Weights of a small multi-label audio tagger.
Model: 2.08M parameters, waveform 16khz input, arch tdnn, activation relu, depths [14], widths [256].
Training: 18000 steps, batches of 128.
Data: trained on read English sentences (LibriTTS-R), 15625 training examples, 147.5 epochs.
Rows from block 4, named by matrix and row number. Each number is 200 + 20 x the weight over the matrix's rms, rounded and kept within 0 to 999. All counts start at 0.
# conv: width-3 conv, dilation 3 (model.blocks.4.conv.weight, 256x256x3), inputs 104-129, a 3 kernel for each
conv.30,205,183,248,184,228,196,193,218,203,188,201,187,216,195,235,239,186,160,204,189,222,185,189,184,192,179,181,191,194,191,202,207,208,182,202,211,209,197,251,212,210,206,211,136,226,217,206,210,192,217,219,218,171,219,156,208,216,205,191,223,203,177,198,191,200,145,203,210,187,210,159,174,213,195,203,170,216,207
conv.31,185,188,187,187,184,164,194,194,196,212,218,190,211,187,185,197,195,213,224,220,158,218,221,187,206,194,211,179,180,181,217,181,177,127,148,185,198,226,220,213,196,194,226,200,175,199,198,223,222,215,196,192,211,206,215,181,197,174,199,195,203,250,181,191,193,222,213,181,230,194,221,221,213,210,189,221,198,222
conv.32,159,156,231,176,195,212,191,221,222,192,201,220,223,159,222,203,202,225,194,196,180,205,212,196,187,185,216,193,214,175,215,234,201,183,182,190,187,178,200,239,169,215,201,215,178,207,210,216,176,205,235,203,207,185,164,168,192,204,206,205,178,184,206,183,192,203,209,192,200,187,178,235,192,196,218,199,187,217
conv.33,193,234,217,219,159,214,206,217,175,199,227,220,201,220,192,212,200,193,192,183,178,204,200,183,181,210,199,209,224,223,217,191,168,191,197,197,193,184,218,186,201,214,212,186,215,194,186,170,187,200,199,234,203,197,175,206,230,186,203,173,207,233,210,235,229,183,185,206,177,192,211,172,205,174,222,233,222,232
conv.34,181,187,174,191,178,226,197,212,215,200,198,207,201,198,200,176,218,221,220,181,187,221,217,228,180,183,209,209,174,203,174,221,180,225,191,204,174,221,186,180,211,174,175,162,220,152,170,210,153,186,197,209,187,206,199,197,212,206,216,196,185,216,183,196,158,180,233,221,200,228,200,186,208,184,203,213,206,177
conv.35,208,180,190,206,213,224,212,158,194,165,187,233,177,203,205,187,175,199,150,187,196,213,222,203,193,192,180,220,220,202,193,197,186,197,211,183,188,212,215,190,207,195,219,256,180,193,208,205,215,172,202,203,220,199,176,194,197,198,170,226,192,194,202,194,229,201,179,188,230,191,212,210,208,195,219,220,218,198
conv.36,234,205,227,200,189,202,197,208,169,177,219,181,205,202,238,180,190,189,219,208,268,195,156,191,165,185,203,211,197,201,202,206,214,176,209,192,194,199,218,190,196,194,205,211,221,195,171,176,190,208,233,242,200,201,193,196,196,195,194,152,191,163,186,148,195,187,218,219,250,235,221,191,197,223,215,154,221,205
conv.37,201,182,172,206,197,210,229,207,231,154,207,177,204,182,222,215,163,170,192,201,174,209,175,163,214,206,193,198,174,192,195,199,207,206,187,221,198,202,153,203,209,231,218,183,218,214,207,222,186,208,228,200,198,240,202,203,184,178,220,209,182,185,210,208,189,199,184,158,191,219,181,194,209,205,227,202,179,203
conv.38,213,196,180,192,201,188,220,209,191,196,208,231,197,206,190,205,218,201,223,197,181,197,210,186,192,198,184,193,210,208,211,180,194,166,198,223,179,188,200,188,216,175,217,215,199,192,189,215,205,205,209,163,182,192,206,189,171,220,246,174,173,226,242,184,200,216,190,205,193,214,204,190,188,203,177,191,206,199
conv.39,231,191,212,173,176,223,144,192,220,219,212,198,199,202,213,198,196,201,204,185,230,207,177,193,175,194,198,201,206,187,195,195,217,175,199,209,190,208,207,186,185,163,159,178,180,170,210,200,182,196,200,207,214,203,215,207,170,229,199,231,182,200,188,180,185,194,241,237,188,221,184,214,239,192,215,212,206,205
conv.40,183,188,200,151,198,168,223,198,217,152,201,185,230,150,209,209,181,193,227,185,185,200,179,171,184,196,223,189,213,199,200,210,188,194,190,211,244,225,205,182,213,227,160,224,220,240,146,168,213,193,188,190,201,197,165,186,171,217,172,193,175,154,184,197,183,245,206,193,191,209,220,224,192,221,194,193,222,216
conv.41,211,221,219,176,196,227,192,192,188,217,194,194,170,204,223,169,184,207,201,186,209,211,190,212,190,168,179,210,168,195,211,208,222,146,191,223,211,198,197,168,198,207,221,222,218,200,214,227,242,215,218,182,197,184,237,209,215,162,207,208,216,201,165,200,183,205,194,210,216,203,185,188,208,214,205,188,184,192
conv.42,181,190,166,225,214,180,233,242,193,194,211,207,221,194,231,186,204,177,187,184,192,231,166,249,172,182,203,159,178,174,213,219,213,199,185,198,220,211,204,204,211,187,195,210,200,190,183,194,237,204,183,181,194,189,168,195,215,198,164,227,213,209,208,211,183,200,169,187,222,209,181,209,190,192,195,202,158,194
conv.43,206,182,244,174,187,199,179,191,230,181,223,236,199,198,237,229,199,194,203,192,197,232,188,172,212,228,208,195,208,218,184,206,217,198,198,218,184,207,171,205,217,225,181,170,207,179,190,212,179,216,172,184,189,206,218,191,186,194,191,142,202,212,205,184,205,223,202,195,189,195,183,197,207,222,226,235,204,211
conv.44,199,171,142,184,199,189,220,201,199,164,208,196,180,205,170,184,214,254,209,200,215,190,195,209,237,209,197,117,168,210,203,194,184,205,184,193,226,180,198,209,250,223,196,207,228,186,180,192,234,227,192,176,206,175,205,206,200,222,196,172,183,207,202,186,215,200,212,185,161,171,228,212,203,182,182,185,192,178
conv.45,205,167,194,191,207,217,251,194,207,212,226,217,210,208,181,244,216,218,219,208,206,181,174,217,162,147,161,198,199,215,171,204,200,212,207,208,213,199,223,178,180,198,192,189,236,173,176,142,175,210,172,201,175,190,189,216,185,210,197,227,190,200,241,178,218,168,215,179,196,237,188,188,144,186,193,228,215,227
conv.46,212,190,187,173,199,171,181,192,237,181,197,196,174,207,196,198,174,177,213,206,221,206,203,219,209,221,178,186,199,189,123,198,241,207,193,166,214,212,210,203,194,198,180,218,224,215,171,196,183,177,209,222,182,189,216,184,218,240,205,196,202,224,195,199,190,204,222,209,202,171,218,226,184,199,201,138,200,198
conv.47,234,206,219,211,160,196,209,220,246,169,178,172,194,202,149,199,179,186,185,167,191,194,211,178,213,161,195,214,207,192,204,188,177,200,233,234,218,191,217,193,188,174,190,170,177,202,204,177,216,213,214,195,190,141,205,203,173,208,204,238,208,191,212,190,216,197,207,203,223,210,195,230,212,211,224,202,207,217