{
  "arch": "tdnn",
  "model": "multi-label audio tagger",
  "noise_aug": 0.01,
  "input": "waveform_16khz",
  "depths": [14],
  "wave_channels": 64,
  "num_labels": 200,
  "init": "lecun_normal",
  "optimizer": "adamw",
  "learning_rate": 0.0015,
  "eps": 1e-08,
  "batch_size": 128,
  "epochs": 147.5,
  "final_lr_fraction": 0.1,
  "weight_decay": 0.3
}
Rows from block 7 of a small multi-label audio tagger, named by matrix and row number. Each number is 500 + 50 x the weight over its row's rms, rounded and kept within 0 to 999. All counts start at 0. Numbers have three digits each.
Before each channel's rows are labels from the 100 clips, of 14976, where the channel reaches its highest value: "responds to" is what is common among them; "loudest band" is the band of the loudest frequency at the time of the peak. Only what is clearly more common there than usual is listed. The data: read English sentences (LibriTTS-R).
# conv: pointwise conv (model.blocks.7.conv.weight, 256x256x1), inputs 86-171

responds to: the word "she"
loudest band: 2000 to 4000 Hz; 4000 to 8000 Hz
conv.112:535555400586428460553487495448548418506379542513601513511498476516464536479391345585518525587469465494471531473494543467541535522477431544559465533451494483409533487570489407537462471546569472448520522551420498477404474484584455460554561356448388488424461552

responds to: the word "all"
loudest band: 500 to 1000 Hz
conv.42:505497464506534427457479503526496474443422514515383492462460528455470472557522527493514416533486440484470446384548493542480471448471600524421499535526552521566498546506554547490482451514394516441490374538471540450485594537575515487512483481402435443453403555

responds to: the word "that"
loudest band: 500 to 1000 Hz
conv.223:467452559500414400542444565524506467469341484522544515577496463381497475504508477512400484516503468498346510580537487488545428547498543514524427443423512390412497466511517449519518530547545492445471486494564519452396469541413426525449458468377553489480495534

responds to: the word "she"; the word "said"
loudest band: 2000 to 4000 Hz; 500 to 1000 Hz
conv.159:493576482511449505485505481514536445421505537529466540470542565500569466404507455500479419395527536522476451515461498493461507448535488562431552493420492325527578546536489483478482454408437497424568490328486423501528538380475470512492465463617498392453483455

responds to: the word "that"
loudest band: 500 to 1000 Hz
conv.166:493524490488449531558511530480549515497490463473466487513436502494458563441568512489484508500424557543420489536548521406554514597490509626514506421497392469435526476432504493523551446519457485443505474485491533520502448531533486523394485508518501465428540468

responds to: the word "said"
loudest band: 500 to 1000 Hz
conv.30:542479471436479491554540470403547527385495542545488464486504507505628516537581437504487515469581501540485456426574522486558517542525494474449411480422496429551489547468484513481567496525482465528608600410452531462524524499450482472544467528513517451608555440

responds to: the word "was"; voice: male
loudest band: 250 to 500 Hz
conv.39:549507588532578573520463457601466519465516505580501512429522484554622571432495585367550545515448406512546421542330403534495445500526524601579490504430495568363561453521509533543527467475528458498479369546480415486447545507476467526476451565528528532486496503

responds to: the word "was"
loudest band: 500 to 1000 Hz
conv.97:506498493472502545496504498531488503461451579504414499412453513556518493463419507435555502402372510624572446488411456468512529461554452487513308499436544459526445530512505499472533490542570465485573519458463471417486545466422410546497452578496558504525477471

responds to: the word "it"
loudest band: 250 to 500 Hz
conv.146:459471506510493436491433458512463520436517478498508493508579512407476443387524420483440455541500527474447426492527557381506497510435496475502543551421428540493556520483528428485517552514502509569491470548513500524560547528539476359507524409460397485512582619

responds to: the word "i"
loudest band: 500 to 1000 Hz
conv.239:515518500448534476395473499478498470425506437486496472412462514440459529510505580456561485504395410451497385499502482515463532544513464431505412498493434377396561446512575505539452432528463471530498482414521535419525512451420476475476596477387580483638488376

responds to: the word "she"
loudest band: 250 to 500 Hz
conv.132:528423501506534552532462408575492460430574483542524499471591508538599502514582526443483505504517450583555526491539467466463655544472533507540520601528447485522534417420522533514459558547571532483488548488596511515548524523575561586445477484452548486429529508

responds to: the word "i"; the word "she"; the word "her"
loudest band: 2000 to 4000 Hz
conv.130:543573554487467466484533484544473427545450448575542485463519552510539488372530529505556519480580500492531531532394439482460518520497528515424536566473525520456522469553464508466423546373525486516484468408565494387434509448439512542434408610410502458464462453

responds to: the word "said"; the word "had"
loudest band: 500 to 1000 Hz
conv.221:485561383484481458507524533419489581530463483567487562475456541477535495518536520546528532445440465492475550485552536556535463500499464525455498520473503429578468464539547443493540475400436483524544512405457541578388450422496617560571482523558380465526506443

responds to: the word "i"
loudest band: 500 to 1000 Hz
conv.215:490519560489546543456409531527505429554531485466477533475517534518428433471558475466505542522508514502533519565573479534495521603520504485529456597408458532368456483491540531516515340464468430475532531514503494536520421577531585526520505534493526580520456427

responds to: the word "be"
loudest band: 250 to 500 Hz
conv.23:505459525517525526497567469433512460418539520502598541531498485434436453487501449476473452469579567506483493539455487482452493498490459485544421501552452474454489561389411472440447480464490446466509437507521512472533495516438347561521509523520586495534479538

responds to: the word "all"
loudest band: 500 to 1000 Hz
conv.164:506478531499489548484537428497504486453469450406525528472328511484573527440466472473538508470451479440469485477518455501453447451503549484443441374509533445398422530501519446527511459498444504523465457461488444471460544489442462549511508412423483459416456505

responds to: the word "i"; the word "by"
loudest band: 500 to 1000 Hz; 1000 to 2000 Hz
conv.140:471463511483485571502438545539642399543452398437565696499509474480465498505493498494477516461527410523487548567475494513425507605492514510564513407477444435482576527519440459495523421383514426467598527406614519491550498545511486520520473494563564534527436393

responds to: the word "so"; the word "said"; the word "she"
loudest band: 500 to 1000 Hz
conv.75:515507505434537474505488486476441561501467602561468485488549556550536507488535532450395538470389493478516400366497537528430470517461451535495526431497490455403577557520532469452456445409409420452528465447456471561450494462593374382499507463505531439551565519

responds to: the word "said"
loudest band: 4000 to 8000 Hz
conv.142:419566385495539549514473537502498491542345513613545526436422513485602500544436556550565527457523482556569501447476466597481509461472430591519474555454457502487506531522575463472572496465508481521508538481509420588390540499596505447455515478527443509413512492

responds to: the word "say"
loudest band: 250 to 500 Hz; 500 to 1000 Hz
conv.46:516528386489435422530540470530509477543508552538456483428504537578467424470446547451501472326547623522588477442453500503537510458484446478495464647563474531524520450517441527510505528432506463537570510412554415488494524511433524475433539526421402492486399427

responds to: the word "never"
loudest band: 500 to 1000 Hz
conv.8:392584470530495466579520538499441418541480541501507479557571490450408577499419506520556531525418495470488526526467564429482470487520554542487531597569497544524564500588522563546470524501459531488415467495409501528550579471432583529510543453430482512446547478

responds to: the word "was"; the word "he"
loudest band: 250 to 500 Hz
conv.90:591530660461543518526496547598486573501539528440503586484476559514559504430490564353473486549495454470462447480485517479413456471548468584413501535497475527424579504501531556579497492494592372414488435513538433507501506509514567530438494521542537494439448513

responds to: the word "all"; the word "saw"
loudest band: 500 to 1000 Hz
conv.96:492445533460517488509472488540390508461506505502504450433502528437449503450504479513504408531420476482484440477525527534402524487462589462539482423526514446522523616452543426439437495457446493516504365495402522483558574475573433491486515488486486491464470533

responds to: the word "be"
loudest band: 500 to 1000 Hz
conv.93:533483495592510493519506509504544386457441528475526484531522513486561562481543473537514510530456505469513413423485522462544467522454507544512461509407525491399449411436529378456532520562484437294545541508428532508500461511390390319502520437489406544522546577

responds to: the word "all"
loudest band: 500 to 1000 Hz
conv.203:498476425512561533510493550515477381480488447514512540513445502512441561462461397518525556426437441529562505507476544563496540534482544492543483381449525382509508521522562490508374469417482435539523464350522527556495422491475506585579510488473465565474418392

responds to: the word "is"
loudest band: 250 to 500 Hz
conv.29:500562544457487487453479499466490436541478552400546531359496509511530507542532602500517518437511525486480344495474456487497488430425563527500475499338529549550457491549511344518516507467464468542477519493491484427508476571514538389528548483426474510512472492

responds to: the word "out"
loudest band: 500 to 1000 Hz
conv.179:485515403487533534438527441389520541487478477566399486549493443482404520451463515562528442550389457528465413478458386490520656474490520553399508457405505524528497478431486495439387461522537507400504500533553601551493475515532541520453450416523454508484469531

responds to: the word "it"; the word "is"
loudest band: 250 to 500 Hz
conv.193:446492607469570530467519569486469485510471501471520494479544516529449461451388453576544495619445443445505402514577605440498399541536439478411531469485419536431538492520451437492488464518507438560485509538546463500498574478592527476545521468493539467493466562

responds to: the word "you"
loudest band: 250 to 500 Hz
conv.28:475425512496486500453537448565505533357491490470518480523528493486509518514565494447467455422407447545524497501498385580476532571470468445483501517532365496474499463445465525455442539534517538481379455492530503519483527522479490490453469444337520478487553534

responds to: the word "never"; the word "have"
loudest band: 500 to 1000 Hz
conv.0:480463397515437449445483517484388485441495491509494413522546486407489500484424472552531540536453463470345546467508552504540551505509511457532454480554555329513439523508503510582506502547462436562483363541440375480481567484512638462506476465451477541527542512

responds to: the word "all"
loudest band: 500 to 1000 Hz
conv.196:521481509559503445426534446457570535485482433448492528522503523511521541563508516526511491507551514505427535510533436503500476537473500514462535471603556438469445519528507434520456458488458501477524490409457454481520535529588488416516579473544433402518475482

responds to: the word "out"; the word "not"
loudest band: 500 to 1000 Hz
conv.34:473469541545491418411471500502539500481503492520544482562446444494524575587519679519421513540549387491460494560528456493468517493526574524463374513463513577522512509452541454539475452543557484528439495550514605506434654446472586552455572523468555482525418413

responds to: the word "was"; the word "he"
loudest band: 250 to 500 Hz
conv.227:555438569516564534488488543478468515469475569482428481526489451610515511465447499479553508603476474465525444498507516434467459506496537519471508542394485422476508494469441484480424508472447586417448408527532475460488388495461607514549437514498469504354475543

responds to: the word "be"; the word "we"
loudest band: 250 to 500 Hz
conv.58:468477484529472516522491449516468525533462506521596490428504546512506499504489474457469572518476496487510513670422517500482449567439349509562510444481437508467593394458391530477467458540558460520481530530469406517542506548474445502500570460509503553480407489

responds to: the word "too"; the word "two"
loudest band: 2000 to 4000 Hz; 4000 to 8000 Hz
conv.88:450536510650532443426511490467497430512424580466375560419560523459507519418493570451440564470473442543511369460397497528521510418515472527523487519402512509494485466584530467481499495481469541461476434443531528497402522548477476470515455514534410540513529515

responds to: voice: male; the word "was"; the word "his"
loudest band: 250 to 500 Hz
conv.154:469487532574523539532505518614466529487564529573480516534505510605520574426473564272488493517498484483572456548430510602496451506477491586541465570505500590395552534520561577538414514519512459520484383517501490498495548517453434532376455522496533532530487485

responds to: the word "i"
loudest band: 250 to 500 Hz
conv.64:514503497359453480373456495583500459465508467463436533512512558489494473542535499429526508498439413508454508491530467541572545550518445441450392466513518473427451451466570535517491493569507484469495412508448472498523475521515576521492532477470461508524508452

responds to: the word "too"
loudest band: 2000 to 4000 Hz
conv.6:428586518617518357389437551462531486490421514465436599454471529434412434470572522477473507479470473498516458456500531494479528512485498512480484561462509531531538554623503475512469486428476520493527464485560512404408483502394552469495483537430430503474477524

responds to: the word "you"
loudest band: 250 to 500 Hz
conv.80:527451548517481557493451504504546521468503400494568568438488500504504478409524470488545530527560432347516499497468488497387524455416514474476536484485491537448485468506502379552407469489506507507444535583514550443500423574460523509467487470503509518409519688