Rows from block 8, named by matrix and row number. Each number is 128 + 24 x the weight over its row's rms, rounded and kept within 0 to 255. All counts start at 0. Numbers have three digits each. After the name is the row's rms in percent of the matrix's.
# conv: width-3 conv, dilation 2 (model.blocks.8.conv.weight, 256x256x3), inputs 0-28, a 3 kernel for each
conv.12 100:164159125120117067157134163166170145146104094094105098092138150097130102106125099101137114163139118048105105073106168104131116094123101127119118115129141134134129117118120160139128125146134146127171147145152141137095139134086105136148147122100123139117138105124
conv.13 099:155109141107122075074123107145086072134093097134119093101121151133124107096122159071098120105134139163144147091082113134118119082078089135109113129108126091134145176145158141132129127118108137149117137139175177133124140127123128085082106141160110123173115162151
conv.14 101:127128075145111087113124096139100052106123137113108153139133162137117126138147144117122160111123125073125124106129069136096134122110121115125109126114115150141068138132072131111131135128168131114149095127126156132103119117036153150143144171107093115112106113174
conv.15 100:114142123169163166155131165110147160105138168108110084127141117121091084100102129152161166130142168148143163100116097111122134148134147124117149140104109148155149144140149151145124082097120119120128147124156148139140130127127120140128095107124113122085131151171
conv.16 099:092127087131114070146134122093093052154133121140143110148139125125137128163133117115131137144101108130146161101114118134127120110129127105098048087115133104133136140114123143135119149140131128159179116092145135111120105143112162170126120107095136147143166140130
conv.17 101:126123109179156143083101115155161143097137146111123130153143163088129157107118149114100148101098122106107095110114131122104113152126106139125146160146133156125141127151118170146134116146164129115097099122117130129124125122137105105104109099110126125165114093114
conv.18 098:121114161150121117180135108128122096080120124128107137079101109163160192127131174125125129139153167139132127132130133131135157131138133178151134116128102129133145091145138072067088152147139201137154112131116115095117149133083146144152095121115133145161073085108
conv.19 100:131129098102103112173152128105122149133133084102132082127124129116121101097113098129118122145116111138114120135108106162169145096116090159143141142135137126146147108123100089140142135136120075087099171136138065104117148109137133111111154101084120139184137134156
conv.20 100:150130103162170160151128141155136110133147141148138135114138156124117140135121156185138158146129139111105084138134129085109142119116086109121125057076048121107075125134119083131110141135125182123125129115138068126118130126120073136139201151138074114105138135119
conv.21 097:134125105113116153103117135105093084071084078144138148081079086181161185115129118167139149111136131139144157149144112123125137138124115138126141079110070086115132105140104101136139174144139118102096114096086150139124162130136101111125121114126170164156126137142
conv.22 101:118106155124112104119116144151138116078111123108083078165151154136125111142138186102131173107121141124146118108115139118132087137121089119142168164142135140137150121135137113111099152149113116162126147118093111134130095109107114171164139140144142139156116128163
conv.23 100:127168200128112094145132129130126107129143152122126161123102115120106127117111107130101120132129115126155147116122114141119118142133128121119128091099097148133069125150124131141130099122135136128139107115097170142151113133141116083079137154167103127138185120172
conv.24 100:163137130112123137112124137152151143117115132145132144068102101171166165137128081124128102125129117110139125124128119104100145126127145111160146103133143145141139184120118102114073134124113136131160042078043111121164126148145096109148134152133121127095129123142
conv.25 099:116132131127128152159106102089135164119111081171134124096117127092087108106115144127138114169122122160136082135133106154141106125135126149142201138139121092122178124128161130137135139129135158132137156124137139131133128129147151144143176140155082104150145111099
conv.26 099:147165152075110110130142136101109093164142153140146180100122151163129131167147128164130108116113119148127135098109138150139141123109159137153148094134154142105067115145162144147162150137142161115070124123143090113082111132163131125093112127171129092101133153124
conv.27 101:121102092149144134122113107121135148157158129132109066150148120118137137098115113130143131100108103134150163107104133102127182114103107118104163132118129162126130164140148129136139129131181120142177097122122142168168141138182135146098166111179138129095111116067
conv.28 097:141119130135115109117120120113152155166130154145132127167103121130124104134134149100170139079144127112119114098137124138136113157104133142119108169128139122119115059155139121111118152133097105157142094159136122119132132135145121142103148141127142128114141147124
conv.29 102:130145084138132156143150145126137132129135133131133078157154145129131134111110071153150152129122133123145144129128095109113124137127087083096091118120092093087096107117076152134130129110106172150165136135133135109095113138137152120093132109058112124108121123146
conv.30 101:141119140138132107074129160135103082154149179117117165149127158121108087106091051116127138127140146134134073124094038146174150102117105113107113153129136176147163115124106154116131098112144121124156110137112144146104145138129156168171078098108137139073147140116
conv.31 101:162162134100121137155146138143131124123110108139121147118111112122129115071121092104161118110136130094121119118140084126131138132148157149153148121097101125138143157131129161147129140140115109140148130131136139133167141153121134139154110118096088114099100117076
conv.32 102:120123102117116116129118107128121094123128114152136079127140119157134111134103089111116090139128111136145162091077121109123105098106128133134164136120167152141155160121135131121121103134158127147140160105096152146131147116141117126116134090127131129134088085075
conv.33 099:110127137165134121142088063178120123155142113133154165089114104085109092128107101107117088127089081120115104128120115063126125154139113134137157136147151106114137138127121146122099063096066103149164153103104159102095136141123148114132114129122136122124142141116
conv.34 102:148162133151121119151129149148147119094129140143140111081100089107116071098147171080143127098104123095123151108103091136146134145130141139151136088109112116115119174158116143139127074114088089114143061103107183116117100124088125120126085130114156152143144132148
conv.35 098:147122114114114086120134137130120090142154179101115143108107090083108117148097088130121133109129135122113117136116075141140094105124141128135126120137127159139115122142121081100088081111111099152159140127107110129148102117112145135162098121130185114096159147121
conv.36 099:119116112129129143111098158167122123079121125136119106181144149151143122103115104165136099082120130062128148138088049121136112079115133130142144126132124146110149145149160150134108101125107099106085136125115133131193159129135170174196097142145109121106135142150
conv.37 099:148152160136102089124142140122103105105136152150138103127147125149137122145114142161108097147145109132153147150132099174135141073111124111135110010107134077091093135139144137132135146155144126099113128127127136120140101119091133160137119148153105105125139132138
conv.38 102:084102076106127135133144140127120132173143140108126149104127101117122143145167135077161143151138109124137139121139133138127157123106127138135119100113103112105135148132116157118085142125130100129127144118118130121156138149152062099114130126129132106086133147138
conv.39 098:135117158160138143131112112131096080081103090127115103122133132125144135117119131165133148110102119153121145156118111101133127104112071120126122119119137087087131143134125090085080129134112111101107181149151176154111176152155133158161168136139136124153113133157
conv.40 100:139134123144167188090123135137131163084108107150138127123126128138130127129137141128129139079102063137101097101113081085124135149152167109144150127119100109141165145116134088097105110108084145124134144122107089133184110112124117105103164137131131119111088125142
conv.41 098:163160153140115104132127117124134153116133088149151155144150151148149135156147136171133131136138105117132128135123166103115120158155131156142144106137152170158163094114104133125100107119098126123122138148123094090089133113119158151135083096096156146133114113113
conv.42 099:124156126155116106142129126138111107099139154140148102134120144101130145112125112167128137096125141128135118153154135095124126140124126120092117089130146107072082095147131167143127136145159115148148097129147102099078151120125172149111128131116141134137181139179
conv.43 101:114120135080097135114104108151121127160138155099119110150139121135124132105141142120133142137139162119118105134167133161133120126127166114119152114127124111129173147143126119138122088097132141117129100122117161141113137120115072102096119099082084138185152144143
conv.44 100:140138126164135122147139135108115122108138116099119129138126131122141139069115168125110149090101113118107133127112133103159143133140116120102073159144172104105082142133124136141189149143143126092073164120122143172172092079097149128110105092121072113112139137128