Weights of a small multi-label audio tagger: batches of 128, 15625 training examples.
Rows from block 7 of a small multi-label audio tagger, named by matrix and row number. Each number is 128 + 32 x the weight over its row's rms, rounded and kept within 0 to 255. All counts start at 0. Numbers have three digits each.
After each channel's rows are labels from the 100 clips, of 14976, where the channel reaches its highest value: "strongest on" is what is common among them. Only what is clearly more common there than usual is listed. The data: read English sentences (LibriTTS-R). In brackets: how many of the 100, against the usual share in percent.
# conv: pointwise conv (model.blocks.7.conv.weight, 256x256x1), inputs 0-85

conv.32:143125144135167200118133153090132104075139070151190157177132089161120155149136152090099191141159081090179124168107104157149100084127103139109090146152055120184135160122119093138148140196104124050149126181165098123137140115163155106131180163137137059130116115
strongest on: the word "not" (59 vs 9.1)

conv.254:119128111133119153150133166078126094132078116114110126136173119143116140171183103120108096095159079156175148129157130174140110137124094114127101066127138136157078152121112114116116126183082102179147169202048150163138152119171129097124147126101100095133094149
strongest on: the word "not" (49 vs 9.1); the word "my" (36 vs 6.2)

conv.21:118085137117129090154116174120108135138135128135105165194141112172098100165111119168127101095162144110180097207178177148166172112079130113128170166092088161144147094140128125170145090096141107120118112098099093177171128131139187109123056112112135098189113155
strongest on: the word "not" (98 vs 9.1)

conv.244:127142082146148135153149153170079166111120152127151093189165156122161129138123120194102136079115132140085122121157191109097139088114160106134106160146172172137128158074147106105109159128129152144159135131161124095145148103136197110137154138204145126163126107
strongest on: the word "i" (54 vs 20.3)

conv.217:100176096086047104157115214106107138097155090171096123153126158133148145074198073106108126150101129150130076118110058141126162127092145112119153093042193119105216097100080119100161087100163150156113124131145165103104112121126070150166112124175076148121144159
strongest on: the word "not" (47 vs 9.1)

conv.192:145146061131170115112168126138158089100156130131115153114168130134121157136133189078127129128130143123077107081061115125100128113130070105058101099115113087141153096128205096057157132124144183097157112139161049111121046066166133143103201140142131087172107137
strongest on: the word "she" (38 vs 8.3)

conv.112:117130113093133160159084118134127143141134139116129135108140092153180160143051071111147110114128081165151176113133165177106111141136138152104155188131176167179147119127080146125139146153155123143095088146110132131126097122129143136129154088177134017142101161
strongest on: the word "she" (36 vs 8.3)

conv.122:098094113130149121161144087128130154131115148210030140116075172151215070115133122156102080106138126095123129155153102111198097097161171068142081143119177136111074078178138099176106079125091116132066099071106118137114118114100150154090136058118072061143107082
strongest on: the word "i" (45 vs 20.3)

conv.64:165089127162186080146164143181161091130023094117118129090091163149174065147111146134062076125143087163058119129092129097131109101151155123082137088163117081090129131165093166149093161110102105075145105073126158105145115134167129146118152160133069136096109098
strongest on: the word "i" (42 vs 20.3)

conv.156:152104088134129126133153158133131141149166064139144129133098131118081167156126132115099095126174095165158128136095117114130139143062065143126094125109139110132129170111165143141173138162049136185205081089031112097133068123110106141125098208091152194133128154
strongest on: the word "not" (46 vs 9.1)

conv.153:076152143072116186102137143102178149130115078120098147129143178150145111173149130099093136105120092127160208149122109146176126114138119136160124163176146138145142155138120134149156142125130147128113106122080131152109136133112047166128208126146128095095064119
strongest on: the word "i" (87 vs 20.3)

conv.239:111152141088141126148124092157113114139123113147076106139160165133115140179141119088093117104146081055156156025061089111170094076106087139141139090132124152123111147125059100108143118102170111173136123141090130104161105111091080127125159138154097124127107118
strongest on: the word "i" (59 vs 20.3)

conv.25:094142181114157146130155101138158122178125087099146124137120147131129129155100109044093084129124058148164089199101180165150127096128117153122157046151145083110185115120113207164119065078147084114079107155176106120125083166152086095043124119098156137076191127
strongest on: the word "i" (43 vs 20.3); the word "not" (32 vs 9.1)

conv.139:097103172054119176122129160126104118086197122140081082110180141137158116120118130067128129105108136182178178083111090111165145105080092145096130144099117137147169119152101143052106105081133137169086153156076119035154143164083092126109154080168111141098138152
strongest on: the word "i" (83 vs 20.3)

conv.163:073163145121121089126155130132076140185129121115108121102133091117126098079099141092171167170111096110122075113077093112158115108128050140166164115122072094132111124113163143156112110171150113119093184135105112087060081136148130141140088112144133144132210125
strongest on: the word "she" (27 vs 8.3)

conv.212:139087195121140191163141123135095137179076120156113127147155138072081118111108072088064062154169143135110155204173184147110103119120161112165118079155129108181114116068081136140097103140112138099065132145098124132137154083112088119129123128142164128095112136
strongest on: the word "not" (32 vs 9.1)

conv.237:133111149137142131121169145178080119161129128109092142102058096136124129156154092112118129109144160112127105145130154151175131165079076132153148141142154087117108118092143177120125116089159084121154068121106139142119105097136164120148084132134172143075147099
strongest on: the word "not" (38 vs 9.1)

conv.55:153109096142131123128132182070117166100105132121132059149118167116133126135121141170143070035115131156130140074140103112134095126154122082130135155107149159091132132064085158108116208086102130121098087131118119118148127109117150173139111101184083108125088159
strongest on: the word "i" (91 vs 20.3); the word "am" (30 vs 1.9)

conv.67:169108115082117098130139165080089135139123218123121150211123115130150150134139098141151110123161108164130131155170172118125164168148117122054136104158129121120134082164152085119212107107096091114137127108124066199115135122107102057172132125101112119111112065
strongest on: the word "not" (72 vs 9.1); the word "but" (30 vs 9)

conv.53:016092115162161110098147117150125132147145135109106134105154134146119105075149133069127141148124121086117101119020167093202124075158092081118128141197140109136156183063144110102112093168194138163093133107111161099098082066120141061103098097156148100118084119
strongest on: the word "she" (41 vs 8.3); the word "shall" (26 vs 1.5)